config.toml
widths = [64, 128, 192, 256]
residual_init = "zero_last"
max_steps = 5800
Rows from block 16, named by matrix and row number. Rows with one number belong to one channel. Each number is 500 + 50 x the weight over the matrix's rms, rounded and kept within 0 to 999. All counts start at 0. Numbers have three digits each.
# convs1: first pointwise conv (model.decb.1.2.convs.1.weight, 128x128x1x1), inputs 0-42
# convs3: second pointwise conv (model.decb.1.2.convs.3.weight, 128x128x1x1, transposed), outputs 0-42
convs1.0:404481553497413513523463508428478531468498558536484494510491467505504471496491472501437680486498462508465515512555524465513511559
convs1.1:496524540579479463457510441490429480566507513512537551383573513535535505490437477490509498466422495535485546450544515521450524410
convs1.2:536514515499480573406501448532517401463486392515453499407496579474489441484476461442466516562509458453532504499498518516385454492
convs1.3:485562491534545484555521501494420483501426483553511560486534453617456513554461588512488520504515497529488495534419478399414468607
convs1.4:463517476562425495548557500553530440463488490514465451614449499445555514553475474513535533485465491494534581481395495487525461530
convs1.5:487463428524467444527489468493500441485497509553463519512516432451550504523473500509496509507560482480498444438495503524487415470
convs1.6:416427467474411545519536479514541487519447482447487547415438555464541557500483480489498561500549543466493563509417483511465513472
convs1.7:473503474448449509478514508517476443590447443505453512449534475427508490429492538590530534466563519550561523560511455394515534502
convs1.8:459417516459531510486407528480427420456416528542506493428557505484510489477528517549523477479595496515417508482520526466505475593
convs1.9:493454550515500477517543602472551503534508419495517478482490545435516519477503575487540479550490491435454517461501475583390485422
convs1.10:506462521567527487600522479458474511440513532522435456565510551569530587477548494487449442537511497510501487523579447594525522482
convs1.11:514484487527505574676526508549497496470690493510498534537594537464525511572480514500500503402463473434480456515505498444576485473
convs1.12:486468548554650510500568484519523538502488389525477528483472409530452449472391535468530491569475397437510491429424497521556470503
convs1.13:442520526421518377478498394531508462524460484527432279546552451481521510508484489490500527609550432500530504488523537524456535503
convs1.14:486478530490541529451505478470414470509432363472459545586488465471519434481374539541531552599515464510450500514489515553474546458
convs1.15:556508424570544538447480515551482451460548549518528470450411556542427591526536570449459468497420477498482461521443515562450545458
convs1.16:419497472478508504511495493496450534419355512505419521411582554482519495468483536421502474489540526519421506602514488517488514463
convs1.17:459510503460557556444480447446436504464480544461496543465497472560480529521471468478449540449529420422545476436533527607527535543
convs1.18:449496517473482529613464478481586487518526555443406572480405527533440519405460530502503469498559572496441455469565453462492519505
convs1.19:476526481448488504455460437525488492481503489566568506484544448456496490468437463467526503436499471559543567432451424530515493455
convs1.20:563457559487517585498520492482556533695625512469523408493558467525486468568513531535488541532549544421532487455488505469495501623
convs1.21:504492553480597451425536540477572532527454603512501428451559510498469480528434450457582518526516360364537564539481500539504641487
convs1.22:527431516575466440484414453463450456386412528544376481450574500492480467486534459516463540554588589515341512512583469429658540503
convs1.23:427496494467568600436483596549544378565484511481623557487408445516547537450502522409443505496337448546548458491489626501547515526
convs1.24:441489470459497513419498506550489507547422612470540502583515409487510475491542469522570537552558550590449482525440553535450495575
convs1.25:449433458472485540504511484470497462529407507458562517552461493483514471437503519475433502470460504505541424453525516590470483529
convs1.26:479527479513536449457550438521499503542429436477556530502442378495499465557476492554511499516566448548568574451504562508510471482
convs1.27:504458520489430446538549533442502481455510592472546544485481496543487500536591591542536547472562423499439442546483450514500532435
convs1.28:477480511448482468539495527541467484422463494518501516462588395459512496486501455466438490509472544591537476399462453555494454493
convs1.29:573473532506457438481497513466485492509463540503459522552456545489506500515504500508572598514531524545526497471466496489421473466
convs1.30:499434482528480545574458567433465347433487449509504504469446551586499469563556509490522576553614363604509341512496462540496517537
convs1.31:449453465431448485600464545496465527409551523519549513543537534507502491475551468505510476513550465536508492435507516587452487521
convs1.32:440501446473509546504513395516516534500506464454344568328488452496533523475433559536536484500479465461503489505538521511515511532
convs1.33:585520510476505545570459482474525549548522596525531542467575588463515524529528611493523441529462463533596514477451506429462631504
convs1.34:516478448459601428504562475540510437513508487528565577511488534381497504492476415524510479582535569402452561503529456632480517518
convs1.35:517477386460506512482479459468472497471543469463511520526386623390539509602505644549595495490402440462501495467475477473533454520
convs1.36:406541489522581504469411410514478481498506543506321471545493562525466466516453503420553476527627430528480506563470523522540658561
convs1.37:476536450499477470530441533463515512485384448513471536568505516505475466375531563559523462503472522519550508512447580505457437469
convs1.38:440436477457426541562560593654541469539465457473513583379529352562509437428492520536498498461499442510506499482561443620465423515
convs1.39:420579542484455509508540592437523490501534343630452541499520456465549442483393469461430539614425551488457526430524465560502473517
convs1.40:421573612539471460498485525451494463561537437533489437568531601487450539437452445552507510519427493444538597454546513519493539525
convs1.41:401565606535485541523546475491524521493480493527466533592526447542571443561456455552547513493500531473461510396484426511451466579
convs1.42:360540436520448485588556481495460418524522509530510528561517488479620518420466483489586527491445477529446473509557518468387507531
convs1.43:425514446512515575502463486513498446539606517622487578513493623467511480533493523514484460465473413538411527405425506537490527502
convs1.44:465484528440448473516528500390508506531507551554564473555564572495582459590449419437632497336478587573474413502500568502445531564
convs1.45:393485526453528445527457532465457502465458501566503540506579507439292504477527473518554519450496518536460537481514515539498509541
convs1.46:427575479518489541620616500476595481433498525500492450480552433423552538494580588451562477463463594607436473484563485534351562373
convs1.47:530496518617550593574548491545485435585555493450546407469487531544513475492536489509494463577483491508511517482500452544558480538
convs1.48:521503532511603431416568565537581442542561524407528510484436461482443534497585561515468483484483496454437517470494468446542579556
convs1.49:491534447461481548532534402525491475666565493479466502491558573550435545531500496483480455482586459550548522457457497507369489537
convs1.50:467521516440512513460473568490412481511473458470527527525573457546492510503504496326463457533518511533447475568527480568353516493
convs1.51:534483538484459512542430532457525529482482535485467497438506485476463490607505514425507488542509477536596506489506494522469631500
convs1.52:512436516523536535505504381465598489432553536517493575424512539453576397505493452526515524474558579472479536562526543523531493530
convs1.53:441449552459505498477455495503468580476558415538562446507454470582430459469483438505467465542547457496556512505567471555515533535
convs1.54:439504516488509530476461454417482497523465611606494480526576474533471530560364523541487517539554539459465525446512538490503464526
convs1.55:384549501416576577491464465473510505485453508499517444611536483473501493389487497668469486559426497544510480521536473491466531554
convs1.56:477537544545545515479525538568519464512476504412515598558480503387494497620500479495524508407412566515453476534459458436588456511
convs1.57:568556481547480545450530591492514469527551485537476479492515496494506475485574415530427471512550572473483452539446536460571550453
convs1.58:451525490443439500485510435529512565541475532557518526351406539506465516479417434446426446540486520362398492501456537447552539533
convs1.59:564507444460491571505440581443530568477552493522518533567500455433478532495461525579400486415509433562536438515576465488474496540
convs1.60:520560500616535542463377549523571368529517468450528529449514449512465395492494408516463504506412474455316499489564475344586497546
convs1.61:495535514527528475540573468506544502522523468552477563501515498456445499423436555527498464467539498550385516502470479503502521480
convs1.62:533531505492599661448478504461494542457504540547580538591517612397521460515491489598587519492427486596549513465475514508539526441
convs1.63:460521468492491470576506475462488469508551537438463534509496497524481557436440393528518540580557462606439502473568563605492436568
convs1.64:577415441520556489469513397529478471534487545479492399539564434549527537473465528640471452501517539518439522566566506412481522526
convs1.65:366417491513556552466451530546590537479511658551498495533458515484475619496456512504569481439446602471587635486468527454476553348
convs1.66:518518462402531444480452481528515534465471471493532526471587478461489543523513488480446521442450450509515466527456526528557502475
convs1.67:473385532624422523517449556508469520553468493525486380481603522482474616505509596494488463463466581456566460566570486395505664561
convs1.68:417536507502460465510567545429422434512441457524552546501473478508485471491507503477523452542510580638461521452464497454545551484
convs1.69:485479497575595535544484464482556385562592535458402489554499456522509464505537544503533474538522496425497555515582515390547511482
convs1.70:461471463471523525490530474444460524473525504629526460560507429525561532562543540450610532524478551506443481526479452486419548503
convs1.71:444478522495487534475458511581488463483486486548448519517537503545503432558477510490465326500497471461488504497539503515530558486
convs1.72:512500494493435546461479431483424476400419435500509511480516415506515523353464547452539476467520456548450526485476572458544419491
convs1.73:472458524436492478462446546541591607493464476506462508506447474521546534400463474545479478488481425494592565476463487472440564574
convs1.74:471476480422464536562513521476479628519477498441523486535545493470371446459420477485491400616465530535458522542576491599467529605
convs1.75:467542534550475539488506460483549473454506507436531500526609502519506548500509490439513567477604503393462549492584510349578461472
convs1.76:492487583525431515448522550521460473464497427530450550385519543516524543455531545510519490566417533496584495597617543443530476533
convs1.77:511468508510509460467493504504519528459510466509517444535520523517500489509494515417520508445477511454527518543493482502513517491
convs1.78:418536492510485501467530465483466438514483491489500432518473490476417480511497489463490599585535433462526520516464459486464527476
convs1.79:521510470514610550485490378398526445476408556548461418484521494517470368506367434528526505535581511537477541448527588570436533517
convs1.80:573516503430505498507537541471473495407509515530485532468519581442551452521453469482481482432416449506475511449446537495554471515
convs1.81:478497451531489510499487474522539400541549446504491498506521442499508476472526490435517483552467502531486523481517511546548524523
convs1.82:531450504467478420514542468483430415581489557529566542485577461462565507461558457571370523495497436595497463507562450485511451470
convs1.83:525511482517510430468509530539508601494522429482505516420521594420455549537510485486453516527578560495459527521511475565516479456
convs1.84:400504453487450483374534514549549482557599553375412521475505458496471449447485544424541516376437454403429502551492551465483552488
convs1.85:396467545497479502523457423421427539511446407503476445530548579421501477525468458525492542685442529488438503455476471541538559462
convs1.86:496551485518454398518516618496568429477474546456501515537511533435570513449553506544451444459518543542461512494475503509395499471
convs1.87:427511477412496480470516521450511559470488543542543520438532443466527560510493624497572556484500542534533504482469540604473507400
convs1.88:504522517475548484499520605483562424505563530449479522541529593483431545423586463566521524449603541452564470442494526439550549421
convs1.89:504518454464527490543468549451422439484493591439474522502546538473480514542566422560457500418506475467515470528525489516527531585
convs1.90:480544543456522500542503545471513469512511493462491504494487455534676437488552404503509550480521502520519478510550492537497483532
convs1.91:431503455534539525537488525442605370495489553425512533496497524527532511550382455464505574539525452445511482477512524530513498527
convs1.92:554474567517452505535543547485497466490485535481527507511399495511540557418529462541443471448545537533508531501471563451431492429
convs1.93:491452442538516421432454495459504576600511544510471468472492529459546509520595492580560526469498543464495520491547530506524494423
convs1.94:446474488477589455514385517530639518537460506477443473498496512475522467596356492477520600546474437467435482505502538397518557596
convs1.95:382544582511562549589528524460617565520472543439557453489452504503496574460487449541527519462543512598457536551430470437514509430
convs1.96:490501385466427473550496552506630497515524595456514502522494454462539502486532535489548431470525638409526451463398497485481476546
convs1.97:483532472467596525508496500405596568485494543413468512521518487493388474603479563506507461479536499493478497472465496477482435517
convs1.98:460464405460480505380573539482468412497617400530520464467549592478506578496458492491424462539463521538488497495504551527547521535
convs1.99:502463414472609438533495420530551542524452567560462517442509519365474452496463528495405530484525544489465422459489533499494491454
convs1.100:463461507544539496482456432361443532551430539539463374564586486562544495446476504534450498454478534484472499434539510521545510482
convs1.101:487493489512628582408508519362473433570496500514458507556602442460486383476382557520461466440473483499514518530519558515476574459
convs1.102:410435563542614523518536481536619262486584476472500497523480470459528552507558501466505541507533532382505427519528525536513550456
convs1.103:463444490460651541456647550449571311436420532461571466512476488559511503495564464535549345570497490478513475473476502533490525426
convs1.104:478444457602487379524401566499485613426496517490415575502634377405493560675496661496472495397542516441480434452516525437462457512
convs1.105:422473538495473513534458501471506529389561521560542451464570567543493528385559420469515468418365535415543397616504529435418556543
convs1.106:451524539569527498523540619554512482369445490498457600488461484528527414509451632522451452404401467460421377505529547585492451518
convs1.107:477457497460524486504515473489511587474534504469492458502505490483468441475462517474474608550526466460469481464501518588572519451
convs1.108:496432544536490557409513482330477570469541496527536529597514551510474441466427434414538496510400478488440509500448539569452544465
convs1.109:390550482391561507460503462414538482630491576477473458605492446439482469539470510500596493534540464491493554521484489542509483456
convs1.110:494563429520520408564554453496466410586462478546556459510598485572508522416503560498499462473584476528498415509476520520532470553
convs1.111:523445479544482516442447449491449500575542538506509448658545544530532545585524443546548473494466516461584492490580446492438369473
convs1.112:459520527559464592550506571534533514469512530456531550532565596483480523487530491482479488419476498546503493568518501492501581480
convs1.113:603581461467576555524431489394519597524436514458603502486494459447520485504426547530561567461437542597593499489564500414598455446
convs1.114:497485503521533629461493488443486502487488521497503503493536516473509494487535451434511499379588566489520497532522529502517513497
convs1.115:565454500507487515606477490548435483553503492448496508521547472533467495523489500455490486493502522499439467474484478658522459478
convs1.116:523498527533585567519571436631473414626452480560472533555552497502615465538496518541449496474581519526497562454581536471511514484
convs1.117:402516509504514560444557438460450458483447490508512429487496494519485506367609485443495503513455516439568462520498540510495487458
convs1.118:535518447608480487433540499562508369617470496495453557486503495497482450477440548583503484406467497473512529536454727286517574516
convs1.119:549471450505536523466467580541563453448485479472536481524492492477607427440543376466504477543468431535540499516570482594507505546
convs1.120:543476509478504552535515491465464493450466500513490592516550560514506534489508464487495513487531588502503523463534493413514544480
convs1.121:631444554510471608520522517540506416673541499472602466449478564515508553534445486537579492321610496531512516442535501423690417491
convs1.122:489521597460492543391455590603521415469486458506430504484477551533446532515520494497562460373574369506521488551505556494524449511
convs1.123:449505513486492484498507537496475483520476472499510438466553544506532501492503561544483484467433530518493499692494496506518503502
convs1.124:471444485564587532479524452468507500443472472518512430539609531468503457476506531502536577504541568448492491548497498479495554556
convs1.125:478551525442530561548510542528457480420476393456481556561428540505463420494507484468596539612406452447469462506430474538522488467
convs1.126:492487504452505547444470500521536525505570470498556598480504533477446462471480448530563425456389455440491501514388461554595509542
convs1.127:438467549529470440489477534404499527529499419477493486513585486509393480451573516533435474513483501526550591538501492586515544437
convs3.0:469426457500453554488457546448516505494482546474507560458457461516402492516563486492475412504459449549434466522567417470445492546
convs3.1:542526450564574525433533419462404509545531543419449594534415478454496406457389532537421442550546567543549596439474472399517544489
convs3.2:441579511554539457450512568514493463470520533482558570473434435500650551496379384450465497536609497501549486487478486513533546525
convs3.3:459570587440516441479523472559471509444472616431485524462506489542389544465565423509493465445553535527498457505361515529531480451
convs3.4:452576481510513562446524562416467499453477584498567494446565520416540458511391540455464495505561487489485509584497452458523423601
convs3.5:581431377541453413486482508523441532463541555490584453487451473426512511519420542508460533447425516533533516480550484519468508540
convs3.6:552517417505531435538511502473459548524449491473534499594553548455475540495504482538481439477458532520467542499542536500487459510
convs3.7:512502526463526493482523473500534502442574501579567503556550453473512518491541524530507516480560530435512463523519510553486488437
convs3.8:468455589402507507493537517385498517504449512438508589456438553557663468505564525534536388519503561499436410505531437536441490485
convs3.9:398563524543498506453511574590560440489511615622554498597473524430510583481483546497535480490442528501522615330519506458544438512
convs3.10:459454566577551517554532513521480430507432522523523465502497478517466501547542548362464526495542434511497532549453512502476541586
convs3.11:551526521549514465494565513607510469469454435563469468556528452493475502524426508458491416525512606544478506522498514454560532475
convs3.12:527548505509537623542474497474521423497474674506490485452586524430437392550587477478463495533463444558551562511559433448467424516
convs3.13:474516537531483404478469538366515549504580473426540305423573490429487408487591543510560434542420590474522533609471365475453521558
convs3.14:549417495480468559605548515551518471450551533423517537547561515551564442501479474539530458551485504482497481561569485516516438543
convs3.15:572397408526484386493536459478481577530461592538509574422515460354534410571382505497508467487523571540516493543510500490579586522
convs3.16:474504523444501541440589540543456512500537557495474542480520517587492533460466480528571400502493523557503500592566487483441506485
convs3.17:500515521496618525474527461451521539546526401489487546498476516422535536531562518495491579466526424503480455450487497490523569402
convs3.18:476502493541460489517492464487549477516449495449457525470540518442501479443539526557498518526432542433526504566513541514477537536
convs3.19:491460488463512483508455494515545494524502508532500498493442523526507529529430560533490445496466443486502474557585431511490466506
convs3.20:502529502494540437485462439452481512602454571422458496502536500540520479571524481460508570513622501485417464444502523508527537561
convs3.21:583566468495485401549545482504485409515553492562413493452516442495488484513404514570448498475541445423534554508540562577572505525
convs3.22:484436455595438499495493485523406555464419551532506468467553578510506530520474550463435553523520482439462526528467518519451617474
convs3.23:537543586512459517444597457515407440472443558541524594548546556438433544453470447509517441510480658510559588480360566514522510525
convs3.24:545506515477533467542528444505544506485565450505522527424512435543478515527488535527420447510535463461434490571540492636507517549
convs3.25:514506395482490438448494575431479434435594448460590459507456471417537521488440528506524568513475445449500476514461452512475437569
convs3.26:430473432466527566512525560428639548594468521476495491558465498571547434417525518514559581376415538424449517519489454509533465508
convs3.27:490475469406590458529515477530569472467506453479531500527518429507455498592387501474510541576464420480460547453544504562575530565
convs3.28:513480492486503528522497564437496477544425488525474553495449505422481479498446512501578521444517546449498568450512469517577483454
convs3.29:570536547483559505658465458543395367486431536483515485545435457572527514511588541552477514395541488460433505540532446456410506446
convs3.30:460551516521483556445541448509550418450435539494470565490479556527462534515444536443472416508542569503499601505477477475537390489
convs3.31:504598603570497513552613480564503436488560586516537566467519464506367448494549437551536554458538591541559526578538593567455511550
convs3.32:418463486468539424449473475596528537472501521510568524528520401526522454516407437485518526563535501423507506563567527468462513499
convs3.33:628507466560539466565502473519459514430512508408443576511557488542365481544488442512535397505536493469500565512435552544550449515
convs3.34:509465492515465503540497528550522515538446525529416469485436545475481496522406535552481499559520473475489548466547451552559456567
convs3.35:483600403532497446452504553428495474444536624575484430543429490483537552521475492488456480565460518547570507541540371516521545444
convs3.36:486519416451530387486609532433480508417481461512499500490508493533595482411494480526471496521560549438456420506534489491474432532
convs3.37:490586463519537474600538417461629548453536479497453502547555523562526544466523538526551450443555442410511483468543439567537559496
convs3.38:477500462551458506436490504578511557500480478486473534497501543521490525505404496474531487514496482524484420467443474485425531459
convs3.39:537500549530408508475427590428339518502492495412425532488480529547611510448494487562514441563417481479558516519515478486438490490
convs3.40:549367534481492518573438419512484488499500471461556501425569465450586506574503496543483471550528596553488451357625460468483441565
convs3.41:485537524508432438473565489611495476477490463539557426528451490540442496499462500524496511447579544505492459538489472497470463527
convs3.42:524520521524576437501513516452417503576530528409505476500539586477455465515517472468498527555468502512527494464527483522450490528
convs3.43:511513442479495515453588412518505410550538524637470557510529549520544536566422581458472543504542407569602540522594542541506445486
convs3.44:458506544412411573485531498438463536490417494361450554518519529547535547436525452445437564491457559498541484520498455540522512469
convs3.45:619482472441499362549419485590490504501515561509516477529456485577428527511483500424516369464492532518455513557545489526539462624
convs3.46:558544503450339482538523521443568502486471441541399442578498576507482531399477438525533507540554483389541431404618558446539462450
convs3.47:552529445516444515406553500533428523532476443479538438437402529447462502516528587469458435527554567453578579481503475596524500491
convs3.48:471490525514500542490517500467585551573420441396415586454502488516519459454575441495529581514551388499629523541461479457429512530
convs3.49:501546381567504479527456505496435590481531488443477300549416429572441506463559594468562674616544489395469523581573522556496516564
convs3.50:517517488492476423499549568497480484582476443484431465429487477507471438565501549525462489502491515472515494497477486508523517421
convs3.51:495507451472560406528414576530521434493457504478544442426506569533522559523597468523457469465545539504452400501459457495534440534
convs3.52:540522486428462561486449442442428494524541509545515477547658613416670463534528499487459437509424436466606476425563578491493610462
convs3.53:582560420492517490467518444551446574439560649481558477473476436493465441584470430453517371479497537469519483555547533538526535562
convs3.54:514477494476485511439470426608550474499474567521544509477480457499476488515392567501490516553478451499459534602507541470548406525
convs3.55:462480483486545443523415548443512489548449503422486541454499512506543451498511504465548497445465442565501557484482443516558461446
convs3.56:400438510476559444457426516408571462552425468451554370476497434486521544529534437514499461424614536426511507560481563410546548486
convs3.57:475568488571532370402515476567510418495489449474454523512466539528463476539409539501531437488465551542445543514487488406523574537
convs3.58:525581529503434560562565383489570542484577456454488468536462554500424565473518532574490378509524567528461537588539472542502451532
convs3.59:539537494502474515489478529545477486492456554436529524462574510448537454518470551432550456487571599601554379464430563506546510460
convs3.60:554539606585588539617535473477504502540392490514467587521417371600448557496437513491655502506514548469344603455493499516513495552
convs3.61:533515487502568578422394522505498527495478486500465431424492496484455454534429501510474582535471468557519482467440513461493580458
convs3.62:511566459563503428531449487468403484574429461517470532404432448436558472580482554394498480480425538488491491548562497464537580549
convs3.63:513564542513556498499414421455388497466426443538487473528547489479470535488503537545442494497470540459409474440407586499464514445
convs3.64:481513552503557426480548389583489556470502483505495492477555522420518467504500421445430611479551367586524566537472441480523470590
convs3.65:458464578562584490570452496550452536530522376521515553454521485441546517450562543515477512498538394586502572412487511483513604469
convs3.66:547481574435475571522575385523456420617452462393504537523488482541490560474522576487479438466482557432515553526465447496464562623
convs3.67:553469531507515448510460449493434493505428597443467423533406466523480537509425423459575488575562562361544457509493397474466413542
convs3.68:495444470508528467473432537563575487492502449497493534481455416432496444484515541550524533455509449469457530525428511416465499459
convs3.69:484480512444524522409542408531553491504491528579494578485543541425435499511517504461500502415582516455451537547463475468466516479
convs3.70:508429505441542497561549492503617496538537381474575461521546441444464467507339525521470530439492481543475530429527553496519425487
convs3.71:399415482488485549442458605435459519474544454578519514467470467531508516452517435526488523498480490476480447512530498457491464416
convs3.72:489506519490487338481546553567505555509457484564541481419547466557481534485481491484479524529475537388525486530450605533536473497
convs3.73:485483465482471570473494527508593421530497628487534418465540520485375351568467433527512333525521486422515496503566486495454509532
convs3.74:461534542470600513537493419473495540452430521457510476552528455521463423476500539516542428447506492481425464507462524560526441545
convs3.75:546520578505509469490497459481469605372507416475500372517456561403377553528438505609464422458565516420502484532489492524464469509
convs3.76:587552418510533517512469449554420597418602513491521550485558573509455476535482565465440452425456420573479473446498514554397557475
convs3.77:473525460467455469542511551546469541452569466552512501470536481559523541498518474561500452523511537474469483446549545461558592487
convs3.78:449519535482604571502462452455457467484414472530498510534490574412531463494505506412462346576483437512492456410567618449467541504
convs3.79:583499419489493445511451482471592505473507431565490534466528655388462423486532547504493453571494502536488515482499503475476431569
convs3.80:512483391444551491527463478503518558476462493547494562522517441441553550530557400510536518511458500501433494355572507507560472523
convs3.81:467467484464518473459531495485505405448460529442458460607512466532490468434485473415531531489542548536522534503526540472492477433
convs3.82:567472518444488501505499610523498465491526567455519508512477494475497387460497545605536458474548484473518540555509537446477442480
convs3.83:567519518523466536481462475521535424545540418495458442406438552560508537530490482437539483504555451382452542618585479567521496510
convs3.84:500458529539479474453489485514472509603453512421466458438536449510564495578509480424453396463502499449568502550467523442519448616
convs3.85:451515512477563444569439539488449513511526469444521490480499464555557489507475513477475468506488581498485506489497547510542657438
convs3.86:394498557488515600530556439365537494516489560448531476633492564423476435494534468510483614529498427511494559438465472502434522518
convs3.87:502518538539466568550472514548474544504542515472476472515535518533492498473522607471501527503540476463579539461485478471453538517
convs3.88:514549469482532433472432525457477534524494512545495443412405546430460480492514611520447563500473606511455510487472494478544486535
convs3.89:483530462532471504492516591539514486545541415656495452456456519514512518459511536554500564526480510474475460483475579474478542461
convs3.90:571519470474521513572528527454456479546542558558444479477484549445480524408538436432495543423553461498494547464485375533529489552
convs3.91:480555467550423501492518508474631454478550423501462420469558416530387494528469473485487480500459506520595431559601493438418571488
convs3.92:574515454581526427465448495517477492463456464495578479512434433441472560569517551551521400480447497557494464552579471510482427514
convs3.93:486555519463633535473495433451522422448442469421445509418429543587527535443472496547475500492525455492502481387488516523515538386
convs3.94:533547550387496446501505519538458469544499460485457467488523601483479488527483530552470487545620520541501480504448535492547493397
convs3.95:559511514521478501530419502565435484541510469438491556485525517509430486516431444593431461576551516530465481491523504479515581410
convs3.96:577461525420557358521549442598507473499581441447517531456473465523521561563507388428534528459537488445456488473596495528554542503
convs3.97:428436525486467508510529492405617505516494592481523516497500538482585556497551553469497480556545482479482490573478488461464446508
convs3.98:461586539433487480469487421431609501492548504405506508449491554469512524487511496531560507515468437510517478522499430517493458572
convs3.99:494486551516492398454453502556440478483488446379514460503475462542481427490486479529521511526472460505463546536445467531461550492
convs3.100:520553514484491516534565472475514557493528439552425620552527555486421482470536440483590456614483474461455541523472527559532376507
convs3.101:426485462491520462475503492498562497556525447524488549424501568511378509550445479497470386489532530499492497462506542546521508520
convs3.102:460477445456517557511581537477490529536560533487546524519602587420579427517652349509497591477503442579408453519506467517473511496
convs3.103:504433444513429571490550530401485533489482458553571537563472512504506408407471378627399448488510575532501402525454403501579453324
convs3.104:500482486613464542465449533445561411520453584589465648476575528540427542490407487484456489537498543510537535432515557386428493535
convs3.105:506466448478475504480489527516521494564512509568534433529391456579460511511507487497452473412511520486525395388556479556504489487
convs3.106:450514554537524500565530555429536451566470427513555578514556487455444489499468493526523496501398510515512509518393513464496606528
convs3.107:479476511482508490555443509509502481513527519521519519544521533449511496549557487502513453474458484449468505491602533456502506510
convs3.108:455541547550460546577479427480497434562514503444493399551527443509447548492428504445463549522569488460511442496497494416509525526
convs3.109:530541590522488568584420432519430560459535457542549464431508471555463493541461560554517499603475563543426380508554460440477462486
convs3.110:442478557548544431504504541464509504634476514521537383510460423484419471555469519569479457420514511412519485543472513426499562496
convs3.111:515488449568502555514604527569575548474509539474494469492498519510497457508439476527525582584507476521461469522475466577522412416
convs3.112:580552550494435624474521525480495495496519486494449531428557559450495570506507460436492529564522442438563468476499464509468530422
convs3.113:502490427491494538517488502488509630503497455564463425525433429529585573492612525498473580447489622532431485405584482526584467568
convs3.114:548549489522477520386536466432540490452597359482467603481480561546529571507599456442521557590519453518485563550455508499495512523
convs3.115:440469527424564496453527547426489500563480603549535555542483556526487497525414441452474535569514541592547496548491496442481492513
convs3.116:425519502457542472516506479451500491490467472567463484469517556432514581498533540492489443483522585521477553478500517550527490500
convs3.117:496492492445486546475544442582387534508479543575468483472462566509507495454470532489544522525441580459507541397572554479438494503
convs3.118:503558556566496425409644463448561454325481634497553568456520519433466598546508471542560498375433570515510444425495468522522494451
convs3.119:560458421538516698589476468544596508512531402536507540532460492458363508506504549519578569480548415509497521402485553471519532547
convs3.120:469505468528476486490407451561385489440495489572517407466518513506439554501514469503535516471492538507567460508551614484509510552
convs3.121:468382400426562462487503532595589489547544475440509496440563521510504588476455588577404524589474576543559424567498465604464534478
convs3.122:536501581479530443442520544521432570517462474461502498458431440571550506487515555554548521478464601463431458541434544537522515433
convs3.123:496444492514507477535513472549451475498443539517470521421521511456482413504491577560504437468523508508557469533535472514575544447
convs3.124:459385532448406487540507442438528566558473494439495507480464492479506539476448442519569585431507485494522530481499494484562498466
convs3.125:498481514537460489485441441529482466464453345498461549502495469611527500487457515504503436430544479523447519521438470429539521478
convs3.126:507448440480459478461493513545518488510441550589537494501489512540513505531535426475538424480443447481450530481562567476512514410
convs3.127:497612541514510489522563562485432460586535444390487535456504614455468446516586450493459447507484531463578571455501495460477594466